From a checkpoint of a small text-conditioned image diffusion model.
Model: 5.82M parameters, 32-pixel images, arch unet, text encoder width 192, text encoder layers 7, text encoder norm layernorm, text encoder activation gelu_tanh, activation silu, widths [64, 128, 128].
Training: muon at rate 0.0043, batches of 64.
Data: trained on photos of plants, animals and fungi (iNaturalist), 77898 training examples, 5.2 epochs.
Rows from block 2 of the text encoder of a small text-conditioned image diffusion model, named by matrix and row number. Rows with one number belong to one neuron. Each number is 200 + 30 x the weight over its row's rms, rounded and kept within 0 to 999. All counts start at 0.
After each neuron's rows are labels from the 100 texts, of 14976, where the neuron reaches its highest value: "tokens" is the input token at the peak. Only what is clearly more common there than usual is listed. The data: photos of plants, animals and fungi (iNaturalist).
# fc1: MLP up (text_encoder.blocks.2.mlp.fc1.weight, 576x192), inputs 78-116
# fc2: MLP down (text_encoder.blocks.2.mlp.fc2.weight, 192x576, transposed), outputs 78-116

fc1.496,161,250,208,179,249,191,224,177,187,192,192,164,171,158,224,244,185,201,193,197,211,183,189,181,210,174,223,160,217,242,241,255,182,83,244,180,214,211,202
fc2.496,250,161,184,211,149,208,205,229,218,197,220,221,215,217,195,155,209,178,226,192,151,191,243,218,191,225,192,250,190,162,157,165,210,281,141,223,181,203,205
tokens: "grebe"; "microcrambus"; "betulaceae"; "paper"

fc1.548,223,220,170,180,187,148,220,223,171,222,218,164,197,216,220,218,216,190,236,235,153,152,207,209,198,246,210,221,191,220,175,197,202,175,230,207,203,210,191
fc2.548,161,207,226,246,197,262,168,176,235,159,178,259,185,212,160,209,182,215,148,216,230,175,197,192,195,181,152,203,245,210,218,203,157,219,200,195,219,223,221
tokens: "oriole"; "eurytheme"; "anna's"; "icteridae"

fc1.130,185,197,180,199,211,259,215,238,170,237,227,201,172,220,179,213,198,177,225,168,187,123,152,211,200,178,226,213,122,145,168,236,212,205,198,226,206,265,242
fc2.130,207,226,242,214,205,134,196,162,243,186,149,215,207,185,215,221,193,212,213,245,204,262,256,193,174,208,173,176,280,243,217,185,204,176,205,176,186,131,184
tokens: "eastern"; "auduboni"; "fuscatus"

fc1.467,190,193,187,198,162,207,184,215,240,208,208,211,199,192,140,195,236,207,189,174,220,183,167,176,236,205,230,158,224,184,212,195,207,185,208,226,175,134,275
fc2.467,228,202,213,214,240,185,228,191,189,169,216,178,195,208,237,195,176,195,232,242,158,204,225,248,146,198,171,224,158,222,199,207,198,224,188,201,213,241,131
tokens: "pluvialis"; "argiolus"; "varius"; "tortricidae"

fc1.406,185,236,189,237,262,233,182,179,206,159,161,233,203,214,158,127,230,200,230,142,201,237,212,209,160,199,191,185,209,192,155,207,227,212,167,193,155,236,206
fc2.406,199,183,191,201,143,170,245,224,192,199,238,168,208,218,250,235,157,194,159,259,195,160,163,209,233,183,195,224,180,211,242,174,179,176,231,173,224,169,182
tokens: "lepidoptera"; "heron"; "silvery"

fc1.48,230,227,184,166,218,211,197,120,206,214,223,235,222,178,239,200,219,186,219,162,174,220,238,214,218,185,143,211,261,224,184,208,194,230,203,152,185,203,178
fc2.48,125,216,231,214,204,172,225,238,215,145,212,153,172,230,165,212,201,223,185,264,264,159,183,195,193,233,219,225,227,180,209,215,212,178,167,202,186,181,190
tokens: "falconidae"; "caracara"; "ixodidae"

fc1.31,182,221,231,186,194,215,270,172,193,154,202,215,167,215,109,238,186,220,224,257,161,217,205,203,171,206,173,182,186,192,228,232,180,194,191,289,181,262,196
fc2.31,190,205,177,227,214,177,160,230,205,208,202,169,261,206,263,136,196,160,176,200,244,183,182,205,224,202,263,204,205,191,151,202,216,217,164,115,217,161,212
tokens: "aves"; "immer"; "night"; "leucorodia"

fc1.195,208,195,190,211,179,226,188,140,206,175,191,221,211,211,241,196,223,194,225,227,183,182,233,191,212,217,192,191,181,161,159,219,195,196,224,220,203,180,180
fc2.195,155,230,230,181,214,161,208,229,190,189,210,182,186,215,156,207,169,217,208,205,228,186,186,189,208,160,204,197,241,240,219,189,203,190,179,155,209,227,225
tokens: "falconidae"; "herb"

fc1.25,208,213,199,217,202,272,200,179,212,229,190,189,194,249,190,156,173,218,214,226,200,217,229,168,206,205,252,194,144,248,204,158,179,215,210,199,193,216,207
fc2.25,182,208,212,187,193,153,184,228,190,168,208,226,193,159,214,242,243,155,190,220,198,186,177,229,178,206,156,206,261,159,209,259,243,194,204,208,212,181,154
tokens: "harmonia"; "argiolus"; "gasteracantha"; "porphyrio"

fc1.56,243,132,191,175,183,186,183,253,197,155,193,219,210,177,187,246,202,203,218,217,225,232,237,196,189,246,205,182,251,191,174,184,221,212,221,157,247,201,182
fc2.56,147,269,213,237,202,205,258,188,213,208,242,163,219,214,204,150,242,213,244,210,190,140,178,208,215,153,214,244,203,210,235,204,194,174,180,227,165,205,244
tokens: "larus"; "kestrel"; "pectoral"; "cercopidae"

fc1.504,192,211,216,188,247,215,219,213,220,193,147,254,190,255,167,212,191,224,208,196,193,189,177,206,210,195,187,187,214,217,223,219,221,186,205,223,175,194,228
fc2.504,162,197,176,227,170,198,167,202,176,224,243,140,225,166,223,190,147,204,183,207,214,211,227,191,200,166,206,224,199,188,175,188,178,217,188,174,242,200,157
tokens: "dove"; "caryophyllales"; "phalaropus"; "bill"

fc1.340,221,208,177,270,170,244,188,211,199,107,180,236,199,188,162,199,203,265,174,219,240,222,223,196,207,206,196,193,247,132,232,191,212,216,221,186,203,137,217
fc2.340,161,212,250,166,224,144,233,187,188,247,272,130,192,228,211,199,206,161,197,210,199,166,188,218,196,182,191,215,205,255,177,215,179,172,200,194,157,251,150
tokens: "-"; "platycnemididae"; "fonscolombii"

fc1.419,138,199,176,241,202,204,210,233,176,183,219,187,204,208,206,212,230,175,175,144,177,188,193,182,200,212,260,167,189,220,162,276,178,186,220,198,221,229,185
fc2.419,209,204,231,178,229,169,213,173,224,205,189,213,195,219,178,184,188,222,227,261,197,174,219,213,231,167,114,235,253,169,219,158,207,185,195,179,214,170,196
tokens: "harmonia"; "porphyrio"; "varied"

fc1.418,192,167,190,206,201,192,214,263,233,192,209,226,234,208,173,196,178,217,184,169,169,214,232,200,192,241,197,201,208,188,150,135,174,283,223,230,136,253,205
fc2.418,200,235,175,201,204,217,213,174,174,203,181,176,179,206,205,189,257,185,212,245,237,184,148,175,185,145,188,217,197,215,239,248,205,119,196,184,273,145,188
tokens: "larus"; "coloeus"; "lineola"; "spizella"

fc1.517,193,257,220,184,188,173,204,190,196,314,228,238,193,229,163,191,264,157,205,158,224,215,198,165,225,202,230,199,181,190,205,226,245,186,189,197,260,190,203
fc2.517,177,157,185,223,204,203,215,193,211,91,191,170,220,193,219,232,139,214,210,235,154,181,196,214,202,196,142,193,227,210,151,141,159,225,213,177,169,225,183
tokens: "isopoda"; "ridibundus"; "lasiommata"

fc1.84,236,193,202,214,197,160,197,160,194,203,161,123,231,259,214,241,211,156,191,215,148,149,154,214,192,227,169,231,219,170,188,236,198,180,204,170,192,205,209
fc2.84,156,249,202,206,206,216,214,217,217,175,231,257,158,197,181,209,206,217,217,206,206,197,217,203,209,163,230,172,224,249,235,189,182,200,209,225,191,203,168
tokens: "oriole"; "icteridae"; "argiolus"; "anna's"

fc1.24,212,157,199,186,199,178,175,234,134,189,185,209,179,175,224,200,179,212,199,191,169,138,175,199,213,187,194,234,237,193,194,209,180,199,197,180,212,262,235
fc2.24,183,239,180,216,185,183,214,173,270,234,230,180,217,212,185,186,196,197,187,205,220,267,213,203,178,208,179,167,175,234,213,211,192,197,209,190,179,136,147
tokens: "aves"; "aegyptiaca"; "cinclidae"; "red"

fc1.539,194,214,223,186,186,242,228,225,204,170,217,233,166,268,253,196,208,185,228,150,247,189,232,220,183,211,194,198,230,236,196,228,154,175,192,205,202,178,163
fc2.539,195,169,176,219,210,152,181,179,183,190,204,161,191,155,160,228,192,230,187,239,147,179,185,179,209,204,218,199,180,172,224,185,281,212,214,193,196,226,214
tokens: "falconidae"; "plutella"

fc1.453,138,191,208,185,191,205,192,214,217,107,179,221,197,199,168,186,222,235,209,208,289,143,199,182,247,179,208,208,74,216,183,178,199,206,222,274,199,188,204
fc2.453,235,216,183,222,196,198,204,195,193,253,209,204,200,196,217,197,168,165,196,221,127,238,209,209,142,215,203,168,290,198,220,225,233,199,176,111,186,228,204
tokens: "betulaceae"; "cedar"; "argiolus"; "cercopidae"

fc1.318,291,220,160,206,146,192,208,207,202,95,226,201,176,126,257,205,191,239,202,150,194,203,196,212,181,180,186,238,216,188,204,121,208,247,244,158,183,203,227
fc2.318,135,182,233,195,241,217,185,201,210,291,161,205,215,261,134,184,220,167,180,246,196,193,209,188,208,202,208,176,179,236,194,289,192,129,153,248,173,202,181
tokens: "larus"; "lineola"

fc1.339,208,226,199,227,195,224,239,219,172,171,203,211,202,210,166,149,225,174,183,147,211,122,211,204,210,169,227,213,186,234,179,278,210,165,170,204,194,247,215
fc2.339,178,155,201,187,231,165,182,201,211,223,212,200,220,192,220,228,153,214,214,238,207,247,200,214,216,205,176,185,225,165,198,96,184,204,229,197,240,145,177
tokens: "grebe"; "paper"; "columbarius"

fc1.35,232,241,191,184,179,206,211,205,194,173,196,223,235,177,205,225,205,217,230,157,163,167,169,215,186,182,197,222,161,216,153,154,148,184,186,128,179,219,222
fc2.35,147,173,188,216,201,177,187,203,216,204,216,164,198,201,208,164,205,179,217,248,204,212,212,208,213,242,210,193,241,196,251,221,227,165,212,258,222,201,183
tokens: "lepidoptera"; "argiolus"; "betulaceae"; "forficulidae"

fc1.474,175,189,202,164,155,242,241,189,184,220,183,198,195,159,195,152,214,264,205,148,190,153,218,212,148,200,173,210,165,231,219,182,206,201,194,206,256,242,190
fc2.474,210,199,172,237,254,128,191,186,213,174,229,189,213,232,216,242,166,149,204,262,221,227,161,190,237,196,254,190,237,166,168,223,193,182,190,171,138,169,190
tokens: "podicipedidae"; "-"; "variabilis"; "melanopygus"

fc1.575,177,173,195,214,201,158,205,210,213,157,206,214,198,223,245,209,191,241,244,202,188,200,174,217,201,220,184,187,193,160,224,178,216,212,232,180,180,227,218
fc2.575,210,242,197,180,200,216,196,198,196,220,221,213,202,181,157,191,234,164,182,230,198,202,222,209,191,212,217,217,199,234,176,237,153,163,149,237,162,204,183
tokens: "cedar"; "argiolus"; "lon"; "lasiommata"

fc1.224,246,228,213,196,237,211,254,148,222,249,214,178,173,243,163,203,263,201,200,193,204,233,184,194,233,252,142,223,153,185,215,216,231,130,172,97,186,198,199
fc2.224,164,173,180,191,162,208,131,254,191,158,159,234,229,169,229,216,123,209,203,196,185,168,202,204,173,147,258,186,256,220,172,182,161,259,243,300,212,219,204
tokens: "pluvialis"; "cedar"; "argiolus"; "sessile"

fc1.273,207,195,245,197,191,197,227,209,204,166,253,223,198,195,138,257,209,191,230,196,168,180,172,192,195,158,207,231,174,179,171,261,214,124,180,156,188,212,166
fc2.273,152,213,197,215,213,171,150,204,198,204,151,145,209,244,216,176,183,209,178,239,224,211,202,237,217,230,179,160,244,231,226,171,163,231,231,179,232,221,224
tokens: "aves"; "aegyptiaca"

fc1.71,178,176,229,138,190,180,104,218,191,159,173,186,218,183,211,238,212,169,154,160,239,219,167,194,198,186,260,185,214,200,166,221,209,189,202,220,238,229,178
fc2.71,226,222,192,256,199,204,322,194,222,239,235,184,160,200,217,170,173,222,228,233,148,185,251,198,212,204,122,222,192,199,220,179,191,226,207,175,157,166,196
tokens: "grebe"; "procyonidae"; "headed"; "aalge"

fc1.476,201,201,148,162,193,269,217,206,218,214,172,247,227,214,178,200,221,119,209,149,166,225,190,225,181,274,163,219,184,234,204,247,187,270,204,194,216,188,212
fc2.476,185,204,251,240,188,142,164,188,179,183,223,162,179,184,235,204,160,274,183,239,220,195,215,190,216,121,221,194,194,174,197,165,207,137,184,211,190,199,186
tokens: "isopoda"; "ridibundus"; "gray"

fc1.237,130,215,154,203,221,180,181,221,210,131,167,218,189,230,174,211,238,248,209,164,213,173,186,221,202,238,212,208,183,182,218,228,209,212,177,191,219,164,236
fc2.237,202,182,256,210,178,216,245,192,179,238,228,163,206,181,228,207,147,153,175,236,216,226,224,192,199,169,189,186,224,183,160,161,208,170,228,191,173,235,134
tokens: "erythemis"; "hesperiidae"; "godwit"; "mycteria"

fc1.210,177,190,213,184,170,157,266,215,170,206,188,181,220,206,143,178,226,180,170,183,103,129,200,198,215,210,202,171,190,239,207,251,204,166,194,217,185,147,223
fc2.210,207,212,182,190,218,245,149,187,229,213,233,203,170,207,227,195,152,226,215,236,287,269,194,219,207,180,197,240,201,172,190,170,177,218,218,175,219,253,164
tokens: "betulaceae"; "argiolus"; "cercopidae"; "long"

fc1.60,114,240,224,172,180,183,225,201,222,185,180,203,160,251,221,215,227,164,217,147,177,194,156,204,205,211,201,209,256,184,202,194,154,189,191,169,204,219,176
fc2.60,255,169,157,236,211,213,186,207,208,194,207,230,262,186,204,209,190,227,183,222,199,246,218,193,218,144,204,177,181,213,177,224,262,205,220,191,193,179,210
tokens: "myrtle"; "liliopsida"; "porcellio"

fc1.510,199,199,172,201,201,195,258,226,234,201,216,201,195,164,168,184,168,175,189,146,188,258,215,181,192,197,193,215,233,192,206,224,207,153,142,252,96,177,216
fc2.510,203,182,230,190,191,210,164,188,166,179,180,220,207,262,217,201,230,214,217,273,190,165,212,233,212,193,201,172,170,210,192,202,205,227,254,155,292,217,170
tokens: "pluvialis"; "argiolus"; "betulaceae"; "fomentarius"

fc1.348,215,254,215,193,237,245,232,230,221,203,202,255,238,204,216,212,204,186,186,184,192,156,208,193,120,218,207,212,191,165,159,175,177,239,150,177,213,207,200
fc2.348,178,163,179,213,176,168,163,184,153,195,184,138,204,204,173,184,199,203,223,222,227,211,168,191,291,181,210,182,209,199,207,228,242,155,211,213,167,185,189
tokens: "larus"; "egret"; "lineola"

fc1.297,172,174,187,146,184,209,186,195,176,214,195,222,208,251,229,238,196,263,197,186,189,167,212,221,186,227,192,228,153,200,176,146,186,205,177,175,234,162,163
fc2.297,153,260,212,237,215,216,203,190,191,186,190,205,198,183,164,158,182,134,183,227,224,239,199,176,228,183,188,168,243,179,223,224,224,164,177,172,190,212,221
tokens: "niger"; "dark"; "ciconiidae"; "michauxiana"

fc1.169,126,235,213,170,161,183,244,200,184,239,228,189,171,249,238,180,217,156,185,167,213,199,223,217,162,205,198,261,207,202,205,199,219,215,194,223,204,171,250
fc2.169,239,146,191,233,233,215,177,187,209,172,185,191,239,173,129,239,203,240,233,219,194,195,187,182,258,199,221,134,198,196,175,201,173,167,205,183,202,253,146
tokens: "lycaena"; "green"; "pintail"

fc1.347,156,247,170,179,183,251,214,159,201,196,203,185,219,194,229,228,285,200,158,241,200,183,202,240,171,223,221,208,140,214,157,236,215,200,164,229,237,202,195
fc2.347,227,166,247,224,227,161,196,242,184,181,191,222,187,199,218,154,122,189,248,148,220,217,216,154,239,172,172,192,240,162,211,146,172,194,245,184,200,195,213
tokens: "grebe"; "procyonidae"; "calandra"; "bonaparte's"

fc1.368,167,174,208,171,203,201,237,227,194,192,191,270,174,196,199,251,228,183,200,141,162,237,177,188,186,196,185,203,201,146,153,203,240,206,183,163,219,252,212
fc2.368,224,236,197,220,215,191,168,179,197,202,209,147,209,220,206,151,168,210,189,243,259,186,199,214,220,180,202,200,194,239,237,179,150,184,226,257,165,144,200
tokens: "larus"; "hermit"; "lineola"; "passeriformes"

fc1.228,170,236,189,167,185,164,253,165,186,190,188,220,217,241,198,224,183,181,213,119,197,114,189,211,218,218,224,229,170,186,169,216,196,251,171,249,199,116,241
fc2.228,218,173,213,238,210,220,146,237,199,218,227,181,178,182,202,173,200,237,182,275,209,278,208,192,189,168,165,177,209,216,205,182,198,142,235,163,223,278,142
tokens: "lepidoptera"; "lon"; "betulaceae"; "caryophyllales"

fc1.362,181,217,206,181,219,162,170,183,170,140,194,203,246,254,238,199,171,157,181,186,285,234,172,167,216,218,196,226,130,250,208,182,174,179,165,196,133,211,200
fc2.362,223,183,201,202,169,223,240,202,232,256,210,202,138,167,146,192,250,246,220,225,115,170,231,216,198,182,200,161,252,139,196,225,256,213,244,206,242,186,198
tokens: "niger"; "red"; "asparagales"

fc1.451,196,203,213,223,219,273,232,174,209,259,204,213,226,219,194,190,196,146,256,185,205,141,223,194,235,255,234,223,201,181,210,275,219,201,208,220,168,206,191
fc2.451,183,212,177,176,167,141,181,218,183,149,201,196,154,188,197,222,197,269,132,205,205,243,199,198,160,158,183,173,202,231,189,152,173,196,190,177,241,180,218
tokens: "falconidae"; "argiolus"; "anna"; "porphyrio"

fc1.65,168,169,186,211,149,208,180,194,204,215,169,178,166,149,210,189,164,147,199,198,171,178,206,223,176,217,218,217,224,271,213,227,203,231,167,173,203,215,162
fc2.65,199,209,221,210,235,173,231,180,185,138,231,211,218,260,167,253,235,240,219,204,210,176,191,160,207,203,179,193,221,132,193,152,196,179,222,202,222,206,257
tokens: "grebe"; "sponsa"; "aalge"; "heliconius"

fc1.139,206,278,217,182,182,197,196,189,184,261,230,217,231,195,175,227,252,175,242,207,196,199,190,214,192,229,218,216,199,160,176,222,220,150,187,210,203,226,197
fc2.139,185,144,212,219,228,197,194,184,243,143,158,194,184,201,217,192,121,198,168,204,201,229,200,189,210,182,172,175,239,218,197,190,146,239,215,176,181,186,197
tokens: "plegadis"; "argiolus"; "passeriformes"; "betulaceae"

fc1.541,187,206,223,213,202,278,252,206,200,160,249,209,203,142,102,172,196,188,167,256,181,158,249,153,191,117,235,220,221,216,194,193,164,254,187,181,165,200,176
fc2.541,174,225,175,211,219,134,166,210,174,182,160,221,193,265,209,228,247,208,241,192,235,207,158,231,177,241,199,172,222,175,182,221,237,157,175,160,245,215,200
tokens: "odonata"; "araneae"; "hemiptera"

fc1.454,200,246,145,188,185,178,172,166,218,185,230,224,176,219,221,157,186,202,198,165,174,210,212,221,182,206,225,241,193,186,202,155,186,256,221,226,252,208,243
fc2.454,178,143,227,214,208,213,206,223,182,228,176,180,219,190,190,241,220,222,203,247,236,185,177,172,209,200,189,154,193,208,190,256,225,176,170,174,159,198,142
tokens: "cedar"; "forficulidae"; "leucurus"; "porphyrio"

fc1.136,209,193,172,159,215,231,201,259,202,221,179,213,201,201,240,191,202,198,227,191,212,205,232,193,187,173,192,194,171,244,243,237,255,197,209,172,219,194,187
fc2.136,200,197,226,212,184,186,169,134,207,186,211,197,215,200,166,205,190,197,159,196,186,201,198,198,222,230,188,224,214,169,167,157,138,217,203,235,194,206,203
tokens: "isopoda"; "rubigalis"; "fomentarius"; "amphibia"

fc1.126,275,210,169,207,215,202,147,261,201,214,191,225,207,195,157,201,242,195,195,173,207,192,260,202,163,242,201,152,129,201,217,227,161,133,206,251,200,213,182
fc2.126,151,198,243,191,200,164,235,166,186,178,219,185,204,242,190,184,180,215,198,265,199,143,135,186,216,128,169,221,254,181,153,202,209,260,197,123,222,171,208
tokens: "araneae"; "magnoliopsida"; "falconiformes"; "odonata"

fc1.515,144,191,185,179,212,123,242,194,190,151,248,180,188,166,197,198,200,202,222,210,194,226,199,186,190,160,218,225,136,202,158,224,166,203,205,208,223,169,213
fc2.515,250,183,229,233,202,249,194,226,213,210,157,208,208,246,203,200,227,198,187,227,222,168,174,191,201,205,182,174,293,186,214,180,227,189,232,186,171,229,219
tokens: "larus"; "yellow"; "lepidoptera"

fc1.16,177,241,142,187,234,199,221,199,244,120,186,227,171,242,209,202,177,174,219,199,173,172,185,207,219,198,238,216,228,157,169,245,201,194,179,165,258,193,209
fc2.16,191,159,252,207,193,175,180,220,165,268,211,187,236,174,188,210,185,228,177,174,208,195,205,204,198,202,152,196,182,239,237,164,205,210,210,216,157,214,195
tokens: "lepidoptera"; "passeriformes"; "phoenicurus"; "salpinctes"

fc1.219,212,206,270,154,179,132,157,179,186,107,164,216,167,187,193,211,199,196,197,237,153,166,127,182,201,184,219,198,177,214,222,202,216,173,187,134,225,213,207
fc2.219,198,208,126,227,221,270,252,214,204,273,238,183,237,216,225,181,181,188,179,170,224,231,265,210,198,209,194,172,215,206,169,181,186,233,199,270,164,205,205
tokens: "-"; "falco"; "striatus"; "hover"

fc1.122,214,146,171,218,173,197,220,261,171,217,213,206,166,197,172,179,195,231,177,246,152,119,230,198,211,194,194,196,159,201,177,226,182,236,209,242,275,208,199
fc2.122,166,249,221,199,264,203,186,168,240,157,174,195,247,209,203,213,232,146,226,205,244,256,176,217,157,220,205,208,247,193,206,182,195,169,183,150,150,198,247
tokens: "podicipedidae"; "araneae"; "nycticorax"; "stelleri"

fc1.167,179,204,236,222,150,161,191,201,218,207,173,189,171,218,183,226,181,187,194,241,204,230,144,210,174,181,226,233,204,243,167,222,211,254,200,157,187,228,244
fc2.167,182,256,173,215,229,219,214,216,167,184,214,209,231,213,183,191,192,240,204,214,202,175,269,190,255,224,160,151,202,166,216,178,188,150,214,220,192,185,160
tokens: "grebe"; "chroicocephalus"; "columbarius"; "odontophoridae"

fc1.551,144,204,254,166,168,214,186,191,227,195,205,212,158,237,259,203,203,224,196,201,151,241,208,202,182,173,214,190,193,195,207,152,179,223,194,204,188,243,191
fc2.551,243,198,145,256,237,141,209,207,195,188,187,178,213,204,143,221,203,204,196,231,242,157,194,218,243,205,173,193,230,197,186,216,236,166,180,202,195,186,198
tokens: "plathemis"; "polioptilidae"; "purple"; "shouldered"

fc1.151,227,183,202,199,180,129,208,234,223,200,186,208,175,200,209,252,237,205,207,146,155,199,203,219,195,247,191,178,147,158,204,241,169,128,244,199,206,209,187
fc2.151,182,224,189,180,216,268,193,188,204,175,208,198,220,225,206,152,182,185,241,253,232,168,183,201,196,156,216,245,257,260,162,207,200,260,182,193,197,197,206
tokens: "cedar"; "argiolus"; "kestrel"; "pectoral"

fc1.274,182,181,187,266,239,224,161,251,171,213,190,207,171,161,233,190,178,145,165,176,182,150,150,220,146,215,198,170,191,221,196,241,217,204,201,141,213,221,218
fc2.274,163,251,201,171,203,183,262,211,182,177,213,173,239,265,151,212,172,264,204,258,218,211,252,164,242,169,176,251,229,186,188,179,183,231,167,208,179,201,212
tokens: "dove"

fc1.73,198,199,208,182,197,229,148,234,206,271,192,213,204,291,184,228,211,207,196,156,180,199,179,178,187,201,194,208,147,209,247,202,179,251,211,190,170,167,211
fc2.73,135,211,214,237,220,163,280,193,177,122,226,197,187,181,176,179,180,195,203,235,267,159,213,195,213,193,183,177,231,157,160,214,226,154,184,191,224,219,181
tokens: "niger"; "proboscidea"; "muskrat"; "stelleri"

fc1.12,164,201,209,228,180,140,206,193,217,178,193,241,175,246,179,165,200,194,184,195,166,189,200,186,284,221,172,199,220,223,164,175,245,168,195,237,237,190,210
fc2.12,217,184,207,177,216,264,197,213,189,219,212,155,213,159,212,260,193,194,246,192,220,201,199,207,140,166,225,203,197,173,225,222,152,244,217,179,157,206,204
tokens: "holly"; "caryophyllales"; "fraternal"; "varied"

fc1.183,168,161,177,188,211,173,302,188,262,188,227,196,192,159,239,200,230,234,205,235,173,165,211,211,246,172,201,210,193,207,186,168,231,226,169,152,191,216,219
fc2.183,175,240,213,222,207,210,106,220,139,205,151,209,221,255,160,210,192,195,207,217,218,224,188,211,172,181,166,211,230,158,232,222,146,162,242,227,212,207,157
tokens: "eastern"; "flicker"; "holly"; "fomentarius"

fc1.144,180,190,219,236,188,252,171,206,205,133,158,213,178,238,192,217,227,183,177,257,189,201,199,204,157,181,193,173,183,208,232,140,197,193,215,188,201,182,186
fc2.144,175,227,183,184,247,179,245,190,192,203,200,192,233,199,204,165,189,214,184,206,234,197,203,161,293,164,176,244,213,190,176,269,206,206,197,200,170,234,226
tokens: "larus"; "passeriformes"

fc1.287,236,189,261,196,215,170,242,222,199,213,188,248,215,188,217,198,182,180,193,167,183,177,189,215,197,222,177,226,252,158,183,231,158,183,205,191,210,226,179
fc2.287,171,209,167,190,243,229,161,201,216,168,242,155,184,237,162,221,210,182,221,254,223,233,215,194,223,208,224,195,162,242,168,180,240,197,159,227,151,178,201
tokens: "aves"; "communis"; "cactus"

fc1.389,207,199,202,186,210,174,185,206,182,192,206,194,196,189,250,183,183,209,225,195,181,180,205,208,244,207,190,229,81,180,178,205,187,177,217,178,205,233,223
fc2.389,210,210,209,204,217,217,219,195,196,207,227,216,227,222,122,214,237,179,176,230,234,197,220,190,179,198,208,196,282,243,198,211,182,183,204,227,161,195,177
tokens: "lepidoptera"; "comyntas"; "holly"

fc1.255,202,195,235,204,205,198,226,183,216,186,230,235,203,243,179,194,189,197,189,135,243,195,236,204,221,199,215,228,99,196,222,181,205,213,207,211,210,149,167
fc2.255,205,193,160,207,196,208,162,231,193,225,189,157,177,149,206,208,206,241,212,245,158,206,165,194,176,221,199,198,287,211,176,215,196,192,194,198,189,280,259
tokens: "oriole"; "cedar"; "argiolus"; "porphyrio"

fc1.61,242,200,156,225,243,280,197,198,238,170,193,203,195,202,166,235,204,184,228,185,188,159,228,210,171,203,209,197,212,162,217,174,184,146,226,263,243,213,179
fc2.61,174,220,238,210,176,125,227,239,145,202,205,198,225,201,230,122,196,218,171,227,224,208,176,185,243,172,167,208,201,235,200,223,230,244,144,141,191,210,231
tokens: "sympetrum"; "drone"; "oniscidae"; "fringilla"

fc1.516,128,220,198,202,204,235,161,224,240,180,229,221,178,137,148,175,161,194,246,144,212,177,175,242,161,176,200,244,146,206,157,214,169,188,206,151,227,195,159
fc2.516,266,174,201,218,196,163,231,185,168,206,187,182,221,252,277,242,223,216,145,244,177,219,209,165,224,224,205,167,249,170,219,162,240,191,214,233,189,199,232
tokens: "araneae"; "panther"; "ciconiiformes"; "iguanidae"

fc1.63,244,161,216,176,184,158,201,191,185,304,179,198,240,248,175,177,169,218,209,218,203,238,196,158,213,227,241,196,222,196,215,209,211,226,202,212,202,217,196
fc2.63,151,238,200,219,197,208,197,232,206,131,240,204,188,176,231,203,230,170,171,220,188,170,211,235,208,185,131,208,180,216,194,200,194,167,188,157,189,178,202
tokens: "lycaena"; "lepidoptera"; "ludoviciana"; "pteridium"

fc1.534,173,239,192,164,246,182,196,163,206,190,185,152,208,173,246,248,241,155,218,178,217,303,225,223,193,210,209,213,248,178,184,198,188,206,218,248,229,192,227
fc2.534,234,148,209,236,163,212,199,238,190,202,209,240,196,225,164,169,173,245,194,217,181,138,215,198,197,179,196,181,148,210,214,206,224,183,195,156,191,235,169
tokens: "betulaceae"; "cedar"; "sessile"; "gray"

fc1.313,279,216,161,204,213,227,221,116,207,212,219,203,191,174,226,223,193,174,247,136,225,194,169,207,205,147,208,223,192,215,208,209,189,200,175,132,201,231,186
fc2.313,139,187,248,175,174,189,202,275,201,188,199,194,198,206,158,177,249,222,196,221,178,194,233,220,185,258,208,194,204,182,193,214,200,182,199,259,199,189,202
tokens: "pluvialis"; "betulaceae"; "cedar"; "argiolus"